From a checkpoint of a small segmentation model.
Model: arch unet, norm groupnorm.
Training: muon at rate 0.016, batches of 128.
Data: trained on Sentinel-2 satellite tiles (TerraMesh), 72500 training examples, 24.7 epochs.
Rows from block 11, named by matrix and row number. Each number is 50 + 15 x the weight over its row's rms, rounded and kept within 0 to 99. All counts start at 0. After the name is the row's rms in percent of the matrix's.
# convs0: first 3x3 conv (model.decb.0.0.convs.0.weight, 192x384x3x3), inputs 252-279, a 3x3 kernel for each
convs0.159 102:54 57 53 71 86 62 64 32 47 49 81 30 62 68 50 31 84 40 37 57 32 28 89 00 39 84 48 47 80 00 69 78 34 30 84 55 41 55 41 54 62 40 33 55 46 49 50 49 62 48 78 53 45 42 29 60 38 46 52 36 56 40 35 69 51 75 74 27 43 53 59 38 43 53 06 30 81 22 00 52 84 72 67 58 66 41 64 58 48 30 55 48 46 48 73 65 50 57 44 63 33 36 57 64 49 35 49 51 64 58 62 65 62 81 46 50 54 76 67 44 99 75 27 87 34 51 48 68 62 51 61 66 66 49 44 51 33 60 23 75 44 30 00 99 35 39 61 58 41 44 48 53 51 37 25 77 47 69 47 60 59 47 41 52 58 67 49 38 38 42 32 26 55 14 43 59 48 58 21 79 71 56 43 65 56 35 68 53 47 19 53 49 46 59 81 85 69 61 56 61 85 71 45 40 45 57 24 59 50 47 62 79 46 40 85 42 63 31 77 74 22 54 74 74 22 64 77 97 00 55 38 99 67 38 47 53 42 62 41 52 43 50 40 56 65 45 51 25 31 50 22 77
convs0.160 099:47 37 44 49 52 63 38 49 40 50 45 54 43 70 50 41 67 36 57 54 59 46 22 44 00 47 21 63 99 67 76 27 28 40 66 12 41 54 39 67 45 31 48 58 21 36 44 62 55 37 54 42 33 92 41 57 67 50 53 61 57 45 54 98 44 25 64 24 44 55 57 47 81 34 27 33 59 39 56 73 20 51 66 56 39 63 78 50 34 48 46 34 56 47 66 60 59 49 67 60 39 46 46 54 39 44 54 37 46 35 36 23 50 50 48 83 66 64 57 02 24 39 03 90 77 99 39 62 44 57 60 49 64 68 47 99 45 42 41 00 92 65 66 59 52 35 44 28 71 59 54 49 82 36 33 72 49 44 67 81 32 42 55 41 19 44 63 28 63 63 61 93 66 50 62 24 73 77 39 60 51 46 52 63 65 37 81 49 70 33 78 46 40 96 22 34 65 35 38 45 46 48 54 56 74 59 70 54 55 63 57 38 60 57 67 61 48 79 36 75 35 41 24 43 38 63 56 65 99 81 34 15 10 28 44 42 55 49 57 29 39 60 49 49 82 61 31 66 69 50 69 65
convs0.161 095:28 46 64 18 51 38 38 22 71 45 50 77 60 49 55 42 48 40 32 25 48 58 20 44 43 29 70 22 42 69 60 53 99 58 36 66 53 57 81 52 41 50 45 30 46 49 42 43 44 44 51 57 32 55 36 55 62 33 49 49 48 40 43 43 10 38 38 50 23 26 33 55 94 22 48 06 00 40 60 27 27 58 53 60 34 29 65 62 19 49 54 46 48 25 54 49 45 44 36 47 36 64 56 65 59 46 41 55 57 48 46 53 52 48 50 55 56 73 53 40 42 29 94 04 64 42 36 49 43 36 65 48 30 50 43 32 44 26 07 40 94 56 46 28 32 34 25 41 62 49 41 13 53 45 62 67 46 34 32 67 62 61 53 45 68 54 61 35 64 52 65 44 47 50 60 46 35 22 48 60 40 35 45 51 48 61 48 47 50 47 54 50 61 58 67 82 55 50 64 60 69 48 49 76 48 31 72 69 45 61 61 50 80 39 20 36 31 35 34 51 38 70 64 54 72 21 02 91 91 10 77 16 51 69 65 41 61 34 40 45 53 50 54 45 40 50 53 91 26 38 72 45
convs0.162 097:46 57 44 26 20 21 62 48 42 54 35 34 54 72 57 56 45 38 34 58 55 49 72 72 29 61 30 46 15 41 59 76 20 72 49 56 43 47 64 56 57 35 51 37 48 37 77 67 46 90 59 46 63 47 56 53 40 48 81 47 68 52 24 35 35 67 70 56 49 48 63 43 72 00 19 95 63 58 67 21 30 56 37 14 42 56 60 56 59 77 50 44 32 28 44 38 55 61 53 40 64 64 73 30 48 53 18 48 49 48 46 59 00 50 75 26 25 00 37 49 59 31 67 99 40 52 50 43 51 52 48 52 49 63 21 90 12 20 65 31 60 56 76 26 50 39 53 53 63 62 68 19 40 50 65 27 22 38 71 94 92 73 41 62 43 12 54 79 46 60 49 62 65 59 69 48 13 66 69 30 49 51 44 39 52 52 71 51 48 63 51 31 53 78 54 51 47 50 45 40 63 63 38 71 57 47 53 61 44 67 69 60 70 39 60 92 27 62 50 50 82 80 63 41 61 42 78 89 70 92 61 29 26 26 49 71 43 32 42 59 47 38 38 63 39 23 51 52 21 65 73 76
convs0.163 099:37 38 62 56 61 30 40 51 53 66 47 33 63 62 44 43 53 35 45 34 49 61 39 40 40 38 61 63 08 78 45 79 76 82 58 45 47 41 45 40 56 34 53 72 49 68 42 43 46 31 51 48 36 61 67 30 41 35 58 40 34 48 62 66 25 73 56 31 65 89 42 80 73 35 18 36 52 33 75 62 56 56 40 45 51 27 53 69 80 71 55 40 56 53 42 57 52 57 60 56 56 41 54 55 37 56 50 55 55 55 53 30 42 60 78 62 36 38 55 37 47 71 79 69 42 12 50 58 75 64 49 50 54 30 61 32 99 01 42 26 22 47 73 37 54 63 55 58 34 69 59 65 52 56 53 99 56 24 40 33 62 68 55 37 55 40 76 62 74 70 59 48 38 78 42 42 82 46 82 37 48 67 58 47 68 50 54 48 59 74 34 45 44 38 72 21 57 72 64 47 69 63 39 61 48 50 60 64 48 54 64 42 66 42 21 55 41 21 64 45 63 72 78 63 58 99 40 00 53 62 25 43 47 51 48 48 42 65 50 43 81 40 54 18 49 63 30 40 79 62 61 39
convs0.164 100:39 48 55 63 56 47 75 62 40 69 41 60 60 62 31 32 32 39 42 70 61 43 59 36 57 54 41 28 67 96 68 99 51 99 90 59 65 70 54 55 66 47 53 32 44 33 65 48 30 33 40 46 52 65 69 66 72 72 46 50 52 43 26 20 51 48 33 70 73 40 59 63 56 48 30 14 73 23 67 88 19 39 54 56 70 55 51 52 34 49 45 55 42 49 53 45 53 40 39 37 31 42 60 48 63 49 32 44 51 46 48 61 70 40 46 58 61 00 34 18 59 09 44 34 62 95 52 47 40 47 41 45 59 56 36 52 63 62 12 96 68 99 82 71 48 27 66 53 63 47 22 24 52 54 58 36 33 56 35 32 39 15 53 66 61 43 57 41 49 43 36 22 48 75 32 48 38 31 37 36 39 51 45 67 55 73 68 62 54 53 84 65 34 55 23 33 74 30 59 57 77 22 60 47 35 63 50 72 78 40 40 63 62 16 62 26 42 14 61 50 56 53 20 29 49 00 84 57 63 94 60 08 70 99 39 45 45 55 54 47 51 37 38 45 28 14 80 23 25 55 91 31
convs0.165 094:40 33 67 52 74 72 49 62 53 68 49 81 79 66 52 78 53 63 68 63 88 16 19 58 47 65 11 62 67 84 44 39 63 09 14 31 51 52 53 66 77 56 54 36 44 51 52 49 41 29 14 68 50 58 40 30 39 47 68 34 55 45 48 48 45 58 59 34 41 14 71 46 52 00 49 70 53 61 39 39 59 41 66 66 82 51 49 40 45 37 52 56 48 60 47 60 61 37 37 32 35 44 43 54 60 50 56 57 35 59 55 80 50 57 62 60 44 34 42 70 40 63 47 81 19 59 33 48 34 37 46 56 34 33 40 87 42 61 00 99 99 11 12 79 60 46 53 47 48 39 42 65 42 78 44 40 99 57 39 78 71 16 57 33 78 34 51 29 41 47 47 48 32 38 45 26 45 20 54 44 46 29 54 69 43 58 54 41 51 52 40 00 65 54 45 68 31 50 49 45 75 56 44 47 49 33 41 52 58 51 69 82 47 56 79 65 56 68 45 44 52 43 30 32 37 43 99 00 93 88 67 24 53 27 46 52 46 59 64 40 56 37 53 47 71 77 70 47 32 39 50 58
convs0.166 099:54 41 61 73 60 67 34 55 78 52 54 59 63 41 12 38 75 60 55 53 96 53 49 32 51 45 49 65 00 60 10 40 41 17 56 97 55 43 59 36 35 53 56 56 54 58 36 34 45 53 75 27 49 57 63 53 43 58 49 53 61 66 71 48 57 57 64 51 53 25 03 60 46 58 29 49 66 34 04 22 37 70 50 59 80 63 51 39 50 53 67 49 50 49 46 87 47 41 49 44 34 41 62 51 53 19 40 57 53 41 40 55 36 75 43 29 51 30 18 29 28 54 98 35 99 70 39 55 51 31 69 44 57 45 30 53 80 33 30 06 73 62 60 99 46 66 52 53 61 37 59 47 50 42 61 35 57 50 62 81 34 80 57 42 53 57 34 62 38 61 45 65 50 39 38 68 15 46 37 90 38 52 51 41 64 31 40 54 53 65 42 20 67 52 43 67 44 60 47 69 46 82 47 22 67 45 46 30 51 68 69 43 52 72 63 29 28 62 46 56 27 28 41 31 65 10 99 38 69 64 71 99 29 47 48 22 45 64 47 58 45 46 49 53 47 52 15 48 59 77 63 55
convs0.167 103:61 63 43 64 76 75 38 67 67 52 58 42 66 77 68 58 44 67 46 62 59 40 24 69 27 63 68 94 69 00 40 50 80 30 87 83 63 54 54 74 51 70 61 80 43 53 54 28 47 71 78 54 48 66 81 48 56 51 70 57 42 54 51 42 63 53 33 58 61 58 51 54 21 74 19 18 35 32 69 55 36 39 65 49 74 45 66 51 40 53 42 64 56 35 50 55 54 43 40 60 42 45 69 44 81 47 49 45 56 71 37 51 59 20 51 70 45 09 54 47 61 99 41 54 66 35 62 58 42 32 52 68 47 46 60 90 32 83 39 71 48 51 30 01 68 65 59 39 49 59 76 34 43 46 53 58 48 53 73 23 65 99 68 43 50 69 44 79 47 46 68 82 59 63 98 65 81 16 48 40 60 31 35 65 44 42 52 58 43 32 45 36 35 48 30 64 64 73 87 62 41 74 47 56 42 23 61 54 55 64 37 31 78 75 68 79 42 38 58 35 73 51 54 54 50 99 25 09 01 78 54 97 71 00 44 51 61 56 55 55 45 63 37 71 25 46 39 49 50 25 59 36
convs0.168 095:47 38 43 85 74 43 62 25 43 39 45 55 41 46 29 62 81 42 65 42 61 83 12 65 43 57 37 99 44 17 99 45 55 12 49 00 46 61 68 40 77 34 42 41 06 55 38 54 30 41 63 51 50 52 61 44 37 37 61 52 74 60 58 61 39 52 52 63 68 44 51 80 34 48 47 23 40 58 51 42 18 73 60 78 51 50 67 66 61 48 49 60 41 44 60 65 49 58 45 47 32 55 63 59 42 64 57 45 45 46 49 62 68 40 50 58 41 59 47 45 83 44 94 51 73 25 62 39 46 57 73 27 55 62 70 17 82 91 62 23 81 69 47 33 47 54 53 61 66 58 73 62 40 30 41 59 16 48 37 14 72 70 46 55 53 42 41 42 68 60 52 69 62 20 44 30 31 39 74 22 42 35 55 42 28 55 41 27 63 32 62 38 52 59 81 58 54 47 49 57 29 73 50 53 54 60 75 64 48 73 56 35 40 75 46 49 67 97 61 60 33 34 43 45 76 94 88 48 82 99 46 69 99 38 48 70 57 59 45 53 52 62 54 26 88 54 98 58 17 66 71 42
convs0.169 098:59 33 37 44 48 41 25 76 36 48 61 46 35 59 80 29 33 56 42 35 41 79 73 26 58 68 50 28 02 47 99 70 47 44 80 65 46 35 37 52 31 30 49 64 75 26 42 43 57 70 50 54 44 56 59 67 41 34 34 49 31 60 54 75 69 20 86 59 61 39 60 74 99 99 89 57 63 99 38 67 08 47 61 29 42 49 35 65 89 63 44 43 57 49 39 52 43 56 51 52 38 57 41 61 56 55 65 55 54 42 40 46 53 39 56 52 36 46 21 79 99 98 24 58 51 72 59 66 44 41 59 55 60 35 56 33 55 99 87 71 39 16 14 50 40 08 58 59 58 56 65 41 49 35 46 21 45 51 55 66 82 70 45 51 49 44 26 54 84 49 40 29 68 29 57 31 31 56 38 14 50 38 66 59 69 59 39 11 20 33 61 65 53 24 42 37 49 59 65 37 63 74 66 66 43 66 62 36 50 77 55 41 25 51 41 53 16 53 61 26 40 36 68 42 65 34 55 99 77 34 31 76 49 09 42 53 65 46 43 37 41 42 62 32 27 58 27 69 57 41 53 51
convs0.170 097:56 38 34 28 44 38 39 26 79 66 50 34 49 39 69 52 41 63 59 46 36 55 62 71 37 60 80 84 00 33 00 50 67 36 12 35 49 57 49 52 78 62 49 53 40 47 37 58 50 50 48 46 54 39 36 32 20 36 60 60 59 35 52 09 45 44 20 37 41 19 09 42 28 67 63 55 58 45 64 53 47 48 48 62 35 60 59 66 46 34 50 36 44 35 21 40 51 42 60 62 43 50 44 62 54 52 50 34 59 65 59 51 54 69 35 61 53 52 15 52 34 84 75 00 46 00 42 42 67 44 46 27 46 60 25 37 32 42 84 58 34 00 31 16 47 71 63 33 62 57 49 54 54 45 79 79 53 52 83 70 59 77 44 60 53 41 76 67 64 47 64 47 50 28 27 61 19 68 33 78 47 49 44 24 34 49 36 47 64 62 54 73 61 40 57 49 32 41 45 30 39 61 69 71 84 60 49 74 57 62 68 78 52 51 32 76 43 47 48 68 22 49 92 51 40 86 70 62 48 54 44 17 68 70 55 56 61 52 69 66 16 42 45 61 62 51 43 44 50 24 42 80
convs0.171 097:49 49 23 67 17 65 66 18 21 52 42 51 53 97 56 44 55 49 60 65 50 27 77 40 65 52 42 71 27 99 00 78 61 46 65 53 59 58 55 44 92 43 47 35 33 66 58 44 50 33 53 80 35 41 71 45 30 66 27 51 62 58 56 35 49 46 48 47 54 50 81 34 24 59 29 39 99 66 48 48 61 44 30 58 59 32 60 68 34 54 36 65 53 38 47 38 61 57 55 63 54 61 42 67 57 53 39 51 58 51 77 45 42 40 46 59 27 55 88 64 57 76 18 69 00 73 28 45 41 50 58 08 34 69 50 35 67 54 34 99 42 00 19 83 74 65 63 84 24 69 63 68 58 69 06 68 44 51 30 30 59 32 72 71 28 26 56 41 49 49 42 70 34 68 43 32 51 50 52 20 43 53 64 38 48 38 55 68 36 50 53 73 61 77 37 34 53 33 34 47 38 50 66 55 42 33 56 54 60 48 55 53 71 34 36 48 38 51 48 13 34 50 44 43 48 24 38 51 99 95 98 99 84 45 47 51 56 39 48 57 49 50 48 61 71 45 29 07 42 51 53 81
convs0.172 097:43 32 69 34 22 64 85 39 50 56 53 41 51 42 40 43 32 28 60 39 14 22 21 46 18 72 44 63 01 00 71 72 99 34 11 92 48 41 41 46 30 43 66 42 49 46 51 59 51 65 57 47 71 74 32 57 48 48 69 33 57 63 59 36 58 53 24 07 30 41 48 61 50 11 25 97 39 60 70 59 15 51 42 41 25 27 49 57 49 52 70 48 58 33 43 46 50 47 65 58 69 45 53 52 60 49 41 49 55 46 53 55 51 38 64 53 38 00 91 53 21 56 00 37 77 55 43 67 77 42 44 55 59 65 54 99 73 99 46 30 54 99 21 00 47 63 70 72 42 56 49 62 42 40 58 51 17 75 60 40 64 52 49 49 33 65 67 74 34 25 41 47 60 42 59 60 64 69 51 64 45 53 50 31 53 45 55 71 63 61 48 43 74 59 72 55 32 57 40 55 62 53 58 38 30 49 60 43 69 47 72 57 50 48 40 40 66 60 80 52 33 42 43 46 67 19 99 85 28 78 63 01 23 26 73 50 46 48 54 44 45 43 45 72 67 99 73 49 64 33 68 41
convs0.173 095:48 27 25 74 49 76 47 36 21 42 28 31 67 54 78 49 55 65 56 54 40 47 70 63 50 58 45 40 71 31 99 77 99 16 24 99 78 56 60 51 58 26 51 32 25 76 82 36 45 46 66 48 38 67 35 30 45 37 22 46 57 37 32 41 48 25 61 39 36 28 28 42 74 71 21 55 99 46 66 00 51 48 68 56 34 38 71 64 28 17 47 58 33 56 66 56 46 45 49 45 40 35 45 78 63 60 48 56 36 46 54 65 41 37 56 34 43 97 51 22 14 99 53 78 94 58 28 57 62 47 37 61 35 47 36 44 23 68 29 07 32 30 43 51 68 69 30 45 16 34 21 08 20 69 25 14 78 38 89 78 80 68 45 73 64 45 52 37 42 66 68 31 73 73 34 44 61 43 72 34 42 44 62 56 53 52 39 25 21 34 42 50 43 52 39 42 46 31 61 50 46 60 41 54 50 52 41 41 48 56 89 48 15 24 24 58 60 43 61 25 44 64 65 64 57 61 53 31 12 21 97 14 67 46 38 38 47 63 35 46 53 34 57 30 54 44 49 64 29 52 36 39
convs0.174 092:48 53 40 74 85 45 73 60 66 54 28 48 51 17 35 59 45 42 66 64 49 56 38 30 52 17 77 36 47 84 41 76 32 24 43 66 53 21 41 63 37 86 52 57 41 52 60 59 56 61 50 55 57 46 30 44 58 55 39 48 47 49 49 59 55 55 81 46 21 59 36 51 51 48 00 73 49 53 58 50 99 58 30 23 33 57 66 68 56 38 51 52 56 58 38 52 54 44 43 50 30 52 51 21 62 50 52 54 57 44 45 52 56 35 44 56 48 66 81 09 67 49 24 20 04 17 63 55 48 51 60 45 44 65 53 99 00 00 75 52 55 61 15 70 51 35 32 74 35 25 64 26 64 79 58 21 20 77 53 72 18 55 77 50 61 34 31 38 39 46 12 44 53 61 58 61 29 22 51 22 54 57 63 55 56 51 54 54 45 54 58 66 47 44 66 24 37 45 64 45 51 58 48 38 34 61 45 53 32 62 36 18 52 55 24 23 58 59 65 25 59 85 30 32 24 01 46 69 99 00 36 82 38 46 59 58 57 52 63 63 50 65 55 76 67 44 64 20 37 47 32 46
convs0.175 098:58 54 48 30 29 32 60 00 37 61 51 31 44 25 28 62 47 40 76 54 65 42 51 61 63 51 30 42 26 80 51 24 00 29 54 04 58 71 43 52 43 57 50 36 33 67 60 31 57 34 48 45 51 53 48 56 56 38 23 36 45 59 56 66 86 92 36 59 57 33 52 34 41 61 62 61 76 30 46 56 65 70 56 54 61 27 27 48 42 44 43 74 61 75 52 60 56 39 54 45 60 62 58 34 65 50 34 27 58 56 69 61 47 69 59 45 53 99 32 34 33 55 44 84 70 32 53 69 47 62 39 63 34 59 28 00 55 99 52 39 70 75 91 49 43 49 39 43 74 60 00 65 54 67 51 40 52 68 39 74 46 34 57 52 50 45 37 48 58 73 38 63 60 58 49 49 56 11 67 17 48 59 51 30 42 40 40 33 35 31 59 77 37 60 55 40 63 63 46 51 61 21 50 50 39 55 66 49 48 78 54 67 74 35 78 46 32 39 47 39 44 46 44 16 30 16 06 68 61 86 00 07 93 72 71 56 42 58 36 39 41 46 46 51 73 42 95 57 58 37 74 24
convs0.176 098:43 45 54 55 72 63 41 49 55 50 47 58 45 63 35 48 36 46 27 45 40 78 77 54 54 24 61 23 48 10 25 64 27 14 02 00 43 62 79 40 48 40 46 37 36 31 55 41 47 63 40 49 36 48 35 58 38 38 49 43 32 49 45 43 43 44 87 48 41 57 61 15 45 16 90 25 01 76 61 77 42 71 39 50 56 64 64 41 18 38 69 43 60 37 46 19 55 58 58 36 45 72 41 39 65 41 56 58 76 79 48 55 28 55 44 47 43 84 68 33 25 42 15 00 19 96 45 32 50 45 48 69 84 77 31 24 16 33 19 72 66 53 44 99 31 52 71 48 59 57 70 57 08 48 49 85 92 35 52 89 66 36 63 51 71 56 62 40 39 51 61 15 76 55 31 50 15 55 67 14 42 55 49 56 47 47 48 33 29 50 42 52 51 45 38 32 64 40 63 52 51 48 62 38 27 25 50 44 53 49 47 64 48 58 54 21 50 47 30 76 63 69 48 36 55 00 34 15 30 99 32 55 14 23 53 54 77 48 68 38 52 55 36 65 48 49 49 16 72 69 51 25
convs0.177 101:48 55 56 63 49 58 56 55 57 59 53 34 86 65 57 39 28 42 43 49 53 71 14 32 16 54 67 99 54 00 78 28 68 20 55 80 47 48 48 71 41 26 68 40 64 58 73 46 59 68 54 43 44 50 55 49 68 66 62 39 61 49 52 29 39 85 54 50 30 35 44 21 70 53 42 51 50 49 49 23 92 50 53 45 52 44 53 75 68 38 47 52 49 56 60 50 58 66 56 57 27 46 56 57 41 48 43 57 31 48 69 53 55 51 73 54 57 41 56 00 84 83 75 32 51 15 56 43 62 58 52 49 56 50 44 74 29 27 91 39 34 05 22 60 62 43 45 32 55 40 41 30 34 32 72 74 46 67 35 05 44 40 58 41 52 73 64 56 49 40 47 67 62 82 48 14 59 36 62 22 47 59 58 66 47 40 63 50 47 51 32 48 51 37 54 55 51 54 43 36 51 39 52 44 63 50 32 56 39 62 33 40 36 37 28 71 47 37 53 58 53 25 48 84 45 00 47 47 00 00 18 34 99 31 60 62 46 44 56 43 48 59 68 50 61 60 93 34 45 14 55 21
convs0.178 100:54 44 46 57 44 37 47 41 54 46 58 80 47 46 80 43 61 38 57 51 58 24 55 67 60 39 35 60 10 21 51 07 24 29 20 50 53 46 66 50 37 47 50 65 36 56 71 63 55 55 67 57 72 47 48 67 51 38 48 44 47 76 38 42 59 57 54 20 65 40 61 63 49 27 38 73 57 74 38 52 45 42 78 45 71 52 46 62 40 32 38 44 57 51 52 58 62 44 36 34 57 64 46 59 40 37 81 32 33 53 46 46 44 52 59 67 38 26 03 32 27 15 28 51 39 23 41 67 33 61 62 53 42 59 53 78 25 73 39 11 24 29 99 72 67 62 67 59 60 62 22 58 58 80 54 62 56 41 49 40 50 46 63 51 49 82 56 49 41 46 67 31 81 13 72 32 57 61 57 16 40 49 60 48 46 49 43 38 25 33 05 61 61 60 37 57 13 37 49 51 62 45 59 50 51 52 45 37 55 41 54 53 46 64 63 39 21 40 41 44 41 42 62 38 68 46 85 00 45 43 13 67 45 86 47 53 73 60 54 76 46 63 59 51 21 56 40 49 74 36 45 51
convs0.179 099:58 53 51 68 63 29 47 79 18 36 48 20 60 83 69 54 46 55 46 52 40 46 60 47 51 59 74 00 63 32 40 79 84 99 38 18 61 55 39 65 92 64 64 45 53 50 61 55 56 55 46 52 41 50 74 53 57 48 53 47 64 73 38 57 69 50 35 32 39 48 67 39 52 49 56 24 56 23 99 62 08 32 48 36 73 78 52 38 28 25 79 78 38 47 43 39 59 57 65 58 55 43 54 55 47 65 46 28 71 42 38 43 74 52 66 66 55 53 05 56 84 20 57 77 59 63 44 34 25 73 43 34 44 76 55 84 43 55 57 99 08 82 31 00 65 52 31 56 40 47 47 73 53 27 18 01 50 67 72 99 69 39 43 58 51 55 45 43 58 70 65 13 25 66 48 60 66 55 41 13 60 69 65 64 69 54 43 68 61 71 65 33 66 41 46 59 53 54 51 32 46 69 54 48 33 48 51 49 47 50 59 50 27 54 77 29 62 70 72 45 50 51 56 57 41 77 87 47 07 44 86 99 30 00 61 69 52 65 58 59 57 50 53 66 19 47 78 38 50 22 30 43
convs0.180 095:69 30 35 32 19 38 49 47 48 41 43 48 56 23 41 47 31 59 53 43 42 66 65 06 80 55 24 63 27 00 30 25 00 72 71 76 61 57 41 74 63 63 81 62 58 61 52 45 54 51 65 42 56 63 52 34 37 48 44 33 55 41 63 59 62 46 39 71 42 29 68 32 58 64 32 72 56 99 95 49 76 61 50 36 45 55 46 47 43 36 69 51 73 55 53 41 39 45 57 36 49 49 46 42 35 39 62 54 44 34 47 74 46 53 37 32 50 79 00 47 67 28 54 07 99 74 56 53 36 32 49 72 47 35 53 40 61 06 66 35 99 47 18 55 56 51 57 50 41 44 57 64 44 27 77 36 59 79 79 55 70 28 64 22 67 47 33 54 42 41 53 53 65 19 57 53 28 71 38 58 61 69 65 63 21 70 57 40 56 55 69 53 76 38 46 59 25 52 42 42 65 41 34 20 26 61 31 53 47 72 56 68 44 66 51 74 54 30 37 40 36 31 52 35 56 78 62 07 77 28 52 69 40 66 44 48 38 52 44 47 54 42 39 82 28 69 69 77 75 34 59 59
convs0.181 096:56 58 60 46 59 55 35 74 52 65 60 54 50 70 51 41 65 43 08 46 27 28 74 61 70 86 32 25 60 56 95 93 89 11 02 27 66 58 38 38 68 65 28 45 50 61 50 46 42 59 44 53 57 44 52 61 44 64 44 45 70 44 53 42 82 46 71 53 35 49 50 71 85 51 48 50 88 64 51 43 82 39 82 41 59 39 67 50 63 35 45 59 69 28 44 52 61 31 34 67 63 58 54 49 80 65 33 43 56 38 40 58 78 65 63 47 69 68 41 54 68 88 47 98 00 76 51 50 45 46 41 43 57 73 38 59 28 76 33 96 00 33 02 72 46 43 42 46 52 40 73 57 39 73 57 73 73 12 17 08 41 29 57 48 32 59 56 41 39 64 50 57 57 71 34 51 29 31 17 41 64 61 42 61 69 27 49 65 42 65 48 43 44 76 56 40 35 40 38 55 48 47 39 44 44 47 66 70 36 19 37 21 69 64 57 47 43 53 29 24 68 52 46 67 54 53 28 00 36 61 00 70 99 99 42 49 56 51 68 70 48 38 56 44 55 35 13 39 56 58 84 41
convs0.182 095:48 30 62 24 52 64 33 69 44 48 49 51 58 79 71 54 36 55 46 32 41 81 75 31 53 34 75 30 64 66 16 95 94 45 52 70 63 47 48 38 63 35 66 66 16 55 41 54 54 27 44 42 53 49 47 62 52 42 43 70 38 56 26 43 86 64 50 51 64 44 60 55 78 26 75 64 01 53 62 29 67 63 46 40 56 56 88 64 69 74 50 52 43 54 51 25 47 63 34 45 41 50 59 67 49 30 44 45 34 40 40 80 39 48 61 53 75 47 33 84 73 81 23 37 42 45 16 41 55 55 36 45 46 37 09 30 21 53 28 25 27 69 44 07 54 46 38 47 49 63 49 68 37 71 39 19 27 64 44 46 62 80 60 41 65 37 50 25 59 51 17 48 57 46 58 84 35 47 24 53 51 54 37 53 45 41 55 46 58 30 50 47 61 31 34 51 60 50 64 51 57 67 53 49 66 68 42 37 27 68 43 43 39 69 32 38 70 47 73 69 81 73 60 24 31 99 23 15 45 68 99 57 99 47 44 44 53 50 65 50 50 47 38 44 51 53 68 46 64 33 38 37
convs0.183 098:54 45 51 70 43 15 37 39 77 61 45 47 68 45 51 48 30 49 32 44 21 18 51 35 61 55 38 59 26 44 99 56 63 00 00 00 51 74 58 54 41 52 36 61 31 65 41 35 52 61 44 57 34 54 58 31 38 60 29 49 52 32 79 44 31 49 35 51 61 50 44 64 36 91 45 32 25 32 71 84 10 35 57 73 41 69 38 61 57 50 46 59 44 48 46 38 49 58 61 65 30 55 58 51 57 51 56 56 27 18 47 32 48 28 66 52 33 46 89 00 57 57 45 99 72 00 80 55 45 43 53 39 24 27 57 39 63 00 82 76 89 22 50 77 38 55 55 62 59 48 27 08 38 56 22 38 55 29 73 75 39 50 70 47 46 53 51 35 59 60 46 15 39 59 56 31 47 09 62 56 59 38 44 61 52 36 71 60 47 67 66 38 39 62 66 58 51 57 32 29 33 61 47 34 64 59 54 50 32 32 33 56 62 41 62 46 44 70 59 48 51 48 48 73 57 50 88 47 32 46 96 35 00 99 60 44 59 36 48 46 59 61 61 29 33 27 49 77 45 58 63 47
convs0.184 109:68 51 30 59 88 64 37 54 47 68 66 52 74 72 58 53 61 59 61 61 47 91 61 45 69 39 76 81 70 73 67 14 39 32 22 86 50 56 71 58 53 43 41 36 39 70 49 56 57 64 93 43 39 51 48 43 52 56 29 55 54 54 29 38 62 58 44 43 63 60 81 51 64 50 23 70 46 79 50 53 34 71 45 71 67 66 66 61 43 40 63 58 54 63 68 49 45 48 44 63 43 67 57 67 62 53 62 60 54 45 47 51 61 55 61 60 61 47 99 33 67 00 38 09 28 27 57 50 43 32 40 43 49 51 40 59 00 40 70 04 46 00 16 67 45 56 56 48 40 35 44 37 46 81 54 68 42 00 59 55 74 60 80 75 63 52 21 55 47 39 57 70 65 51 53 41 36 46 41 40 48 56 42 58 60 66 71 54 59 61 60 72 60 30 27 64 57 62 76 75 61 56 41 45 59 46 49 44 37 65 66 59 54 62 54 59 57 70 47 38 36 22 67 68 52 28 00 99 49 00 11 53 52 00 59 59 58 64 44 59 46 57 59 76 67 11 66 15 46 56 67 55
convs0.185 097:56 50 57 36 44 48 38 60 83 51 33 40 62 58 61 61 41 63 30 70 45 64 88 46 31 70 69 20 41 01 72 78 31 37 40 74 44 57 51 52 38 47 60 35 29 63 35 33 44 52 72 36 50 58 46 60 38 43 53 56 43 53 51 73 55 74 47 09 77 28 47 54 62 38 22 70 54 21 41 26 55 36 51 49 35 57 69 35 35 58 40 66 46 48 38 57 28 36 71 42 65 62 65 63 62 28 47 53 56 43 71 44 37 64 34 38 72 84 34 19 74 57 52 99 54 68 55 44 40 55 32 45 76 44 77 00 74 84 16 73 45 77 65 69 68 57 59 30 49 70 37 42 43 38 87 76 26 93 34 85 47 22 68 64 65 62 49 69 48 40 75 49 99 42 47 74 54 44 71 62 46 43 69 53 29 54 47 37 40 71 53 14 50 65 33 45 34 44 27 43 69 26 54 43 50 79 47 31 99 71 46 54 28 64 57 42 51 36 40 22 55 45 35 57 41 72 29 57 65 00 74 99 00 48 60 51 48 41 46 44 35 32 50 48 95 78 51 61 41 24 74 30
convs0.186 100:52 48 47 35 12 41 69 75 61 75 59 48 59 45 64 51 33 57 37 51 25 58 60 86 65 57 78 45 33 31 20 30 90 60 92 26 44 51 29 53 52 50 58 59 37 69 66 56 43 28 62 34 54 62 51 56 54 66 61 46 51 46 48 49 51 43 49 43 22 42 68 75 88 54 65 58 38 92 33 48 73 70 52 73 47 65 49 75 62 43 51 68 41 52 53 52 62 37 61 59 54 31 40 48 52 50 51 52 62 26 44 72 44 56 57 58 64 86 61 70 93 12 23 20 15 39 48 55 47 40 44 61 41 35 70 83 18 22 32 72 65 22 00 62 38 33 71 55 44 56 56 58 66 72 47 44 53 57 80 85 41 26 59 33 44 54 41 34 70 47 58 32 19 47 98 53 61 37 76 56 63 45 49 54 19 49 54 37 69 35 33 45 71 63 57 61 45 43 37 43 56 55 48 48 52 39 43 72 64 66 54 72 99 82 59 58 46 76 52 52 36 57 77 49 62 62 06 83 43 65 67 36 61 24 62 37 66 46 46 60 44 43 44 50 74 17 37 64 31 15 81 34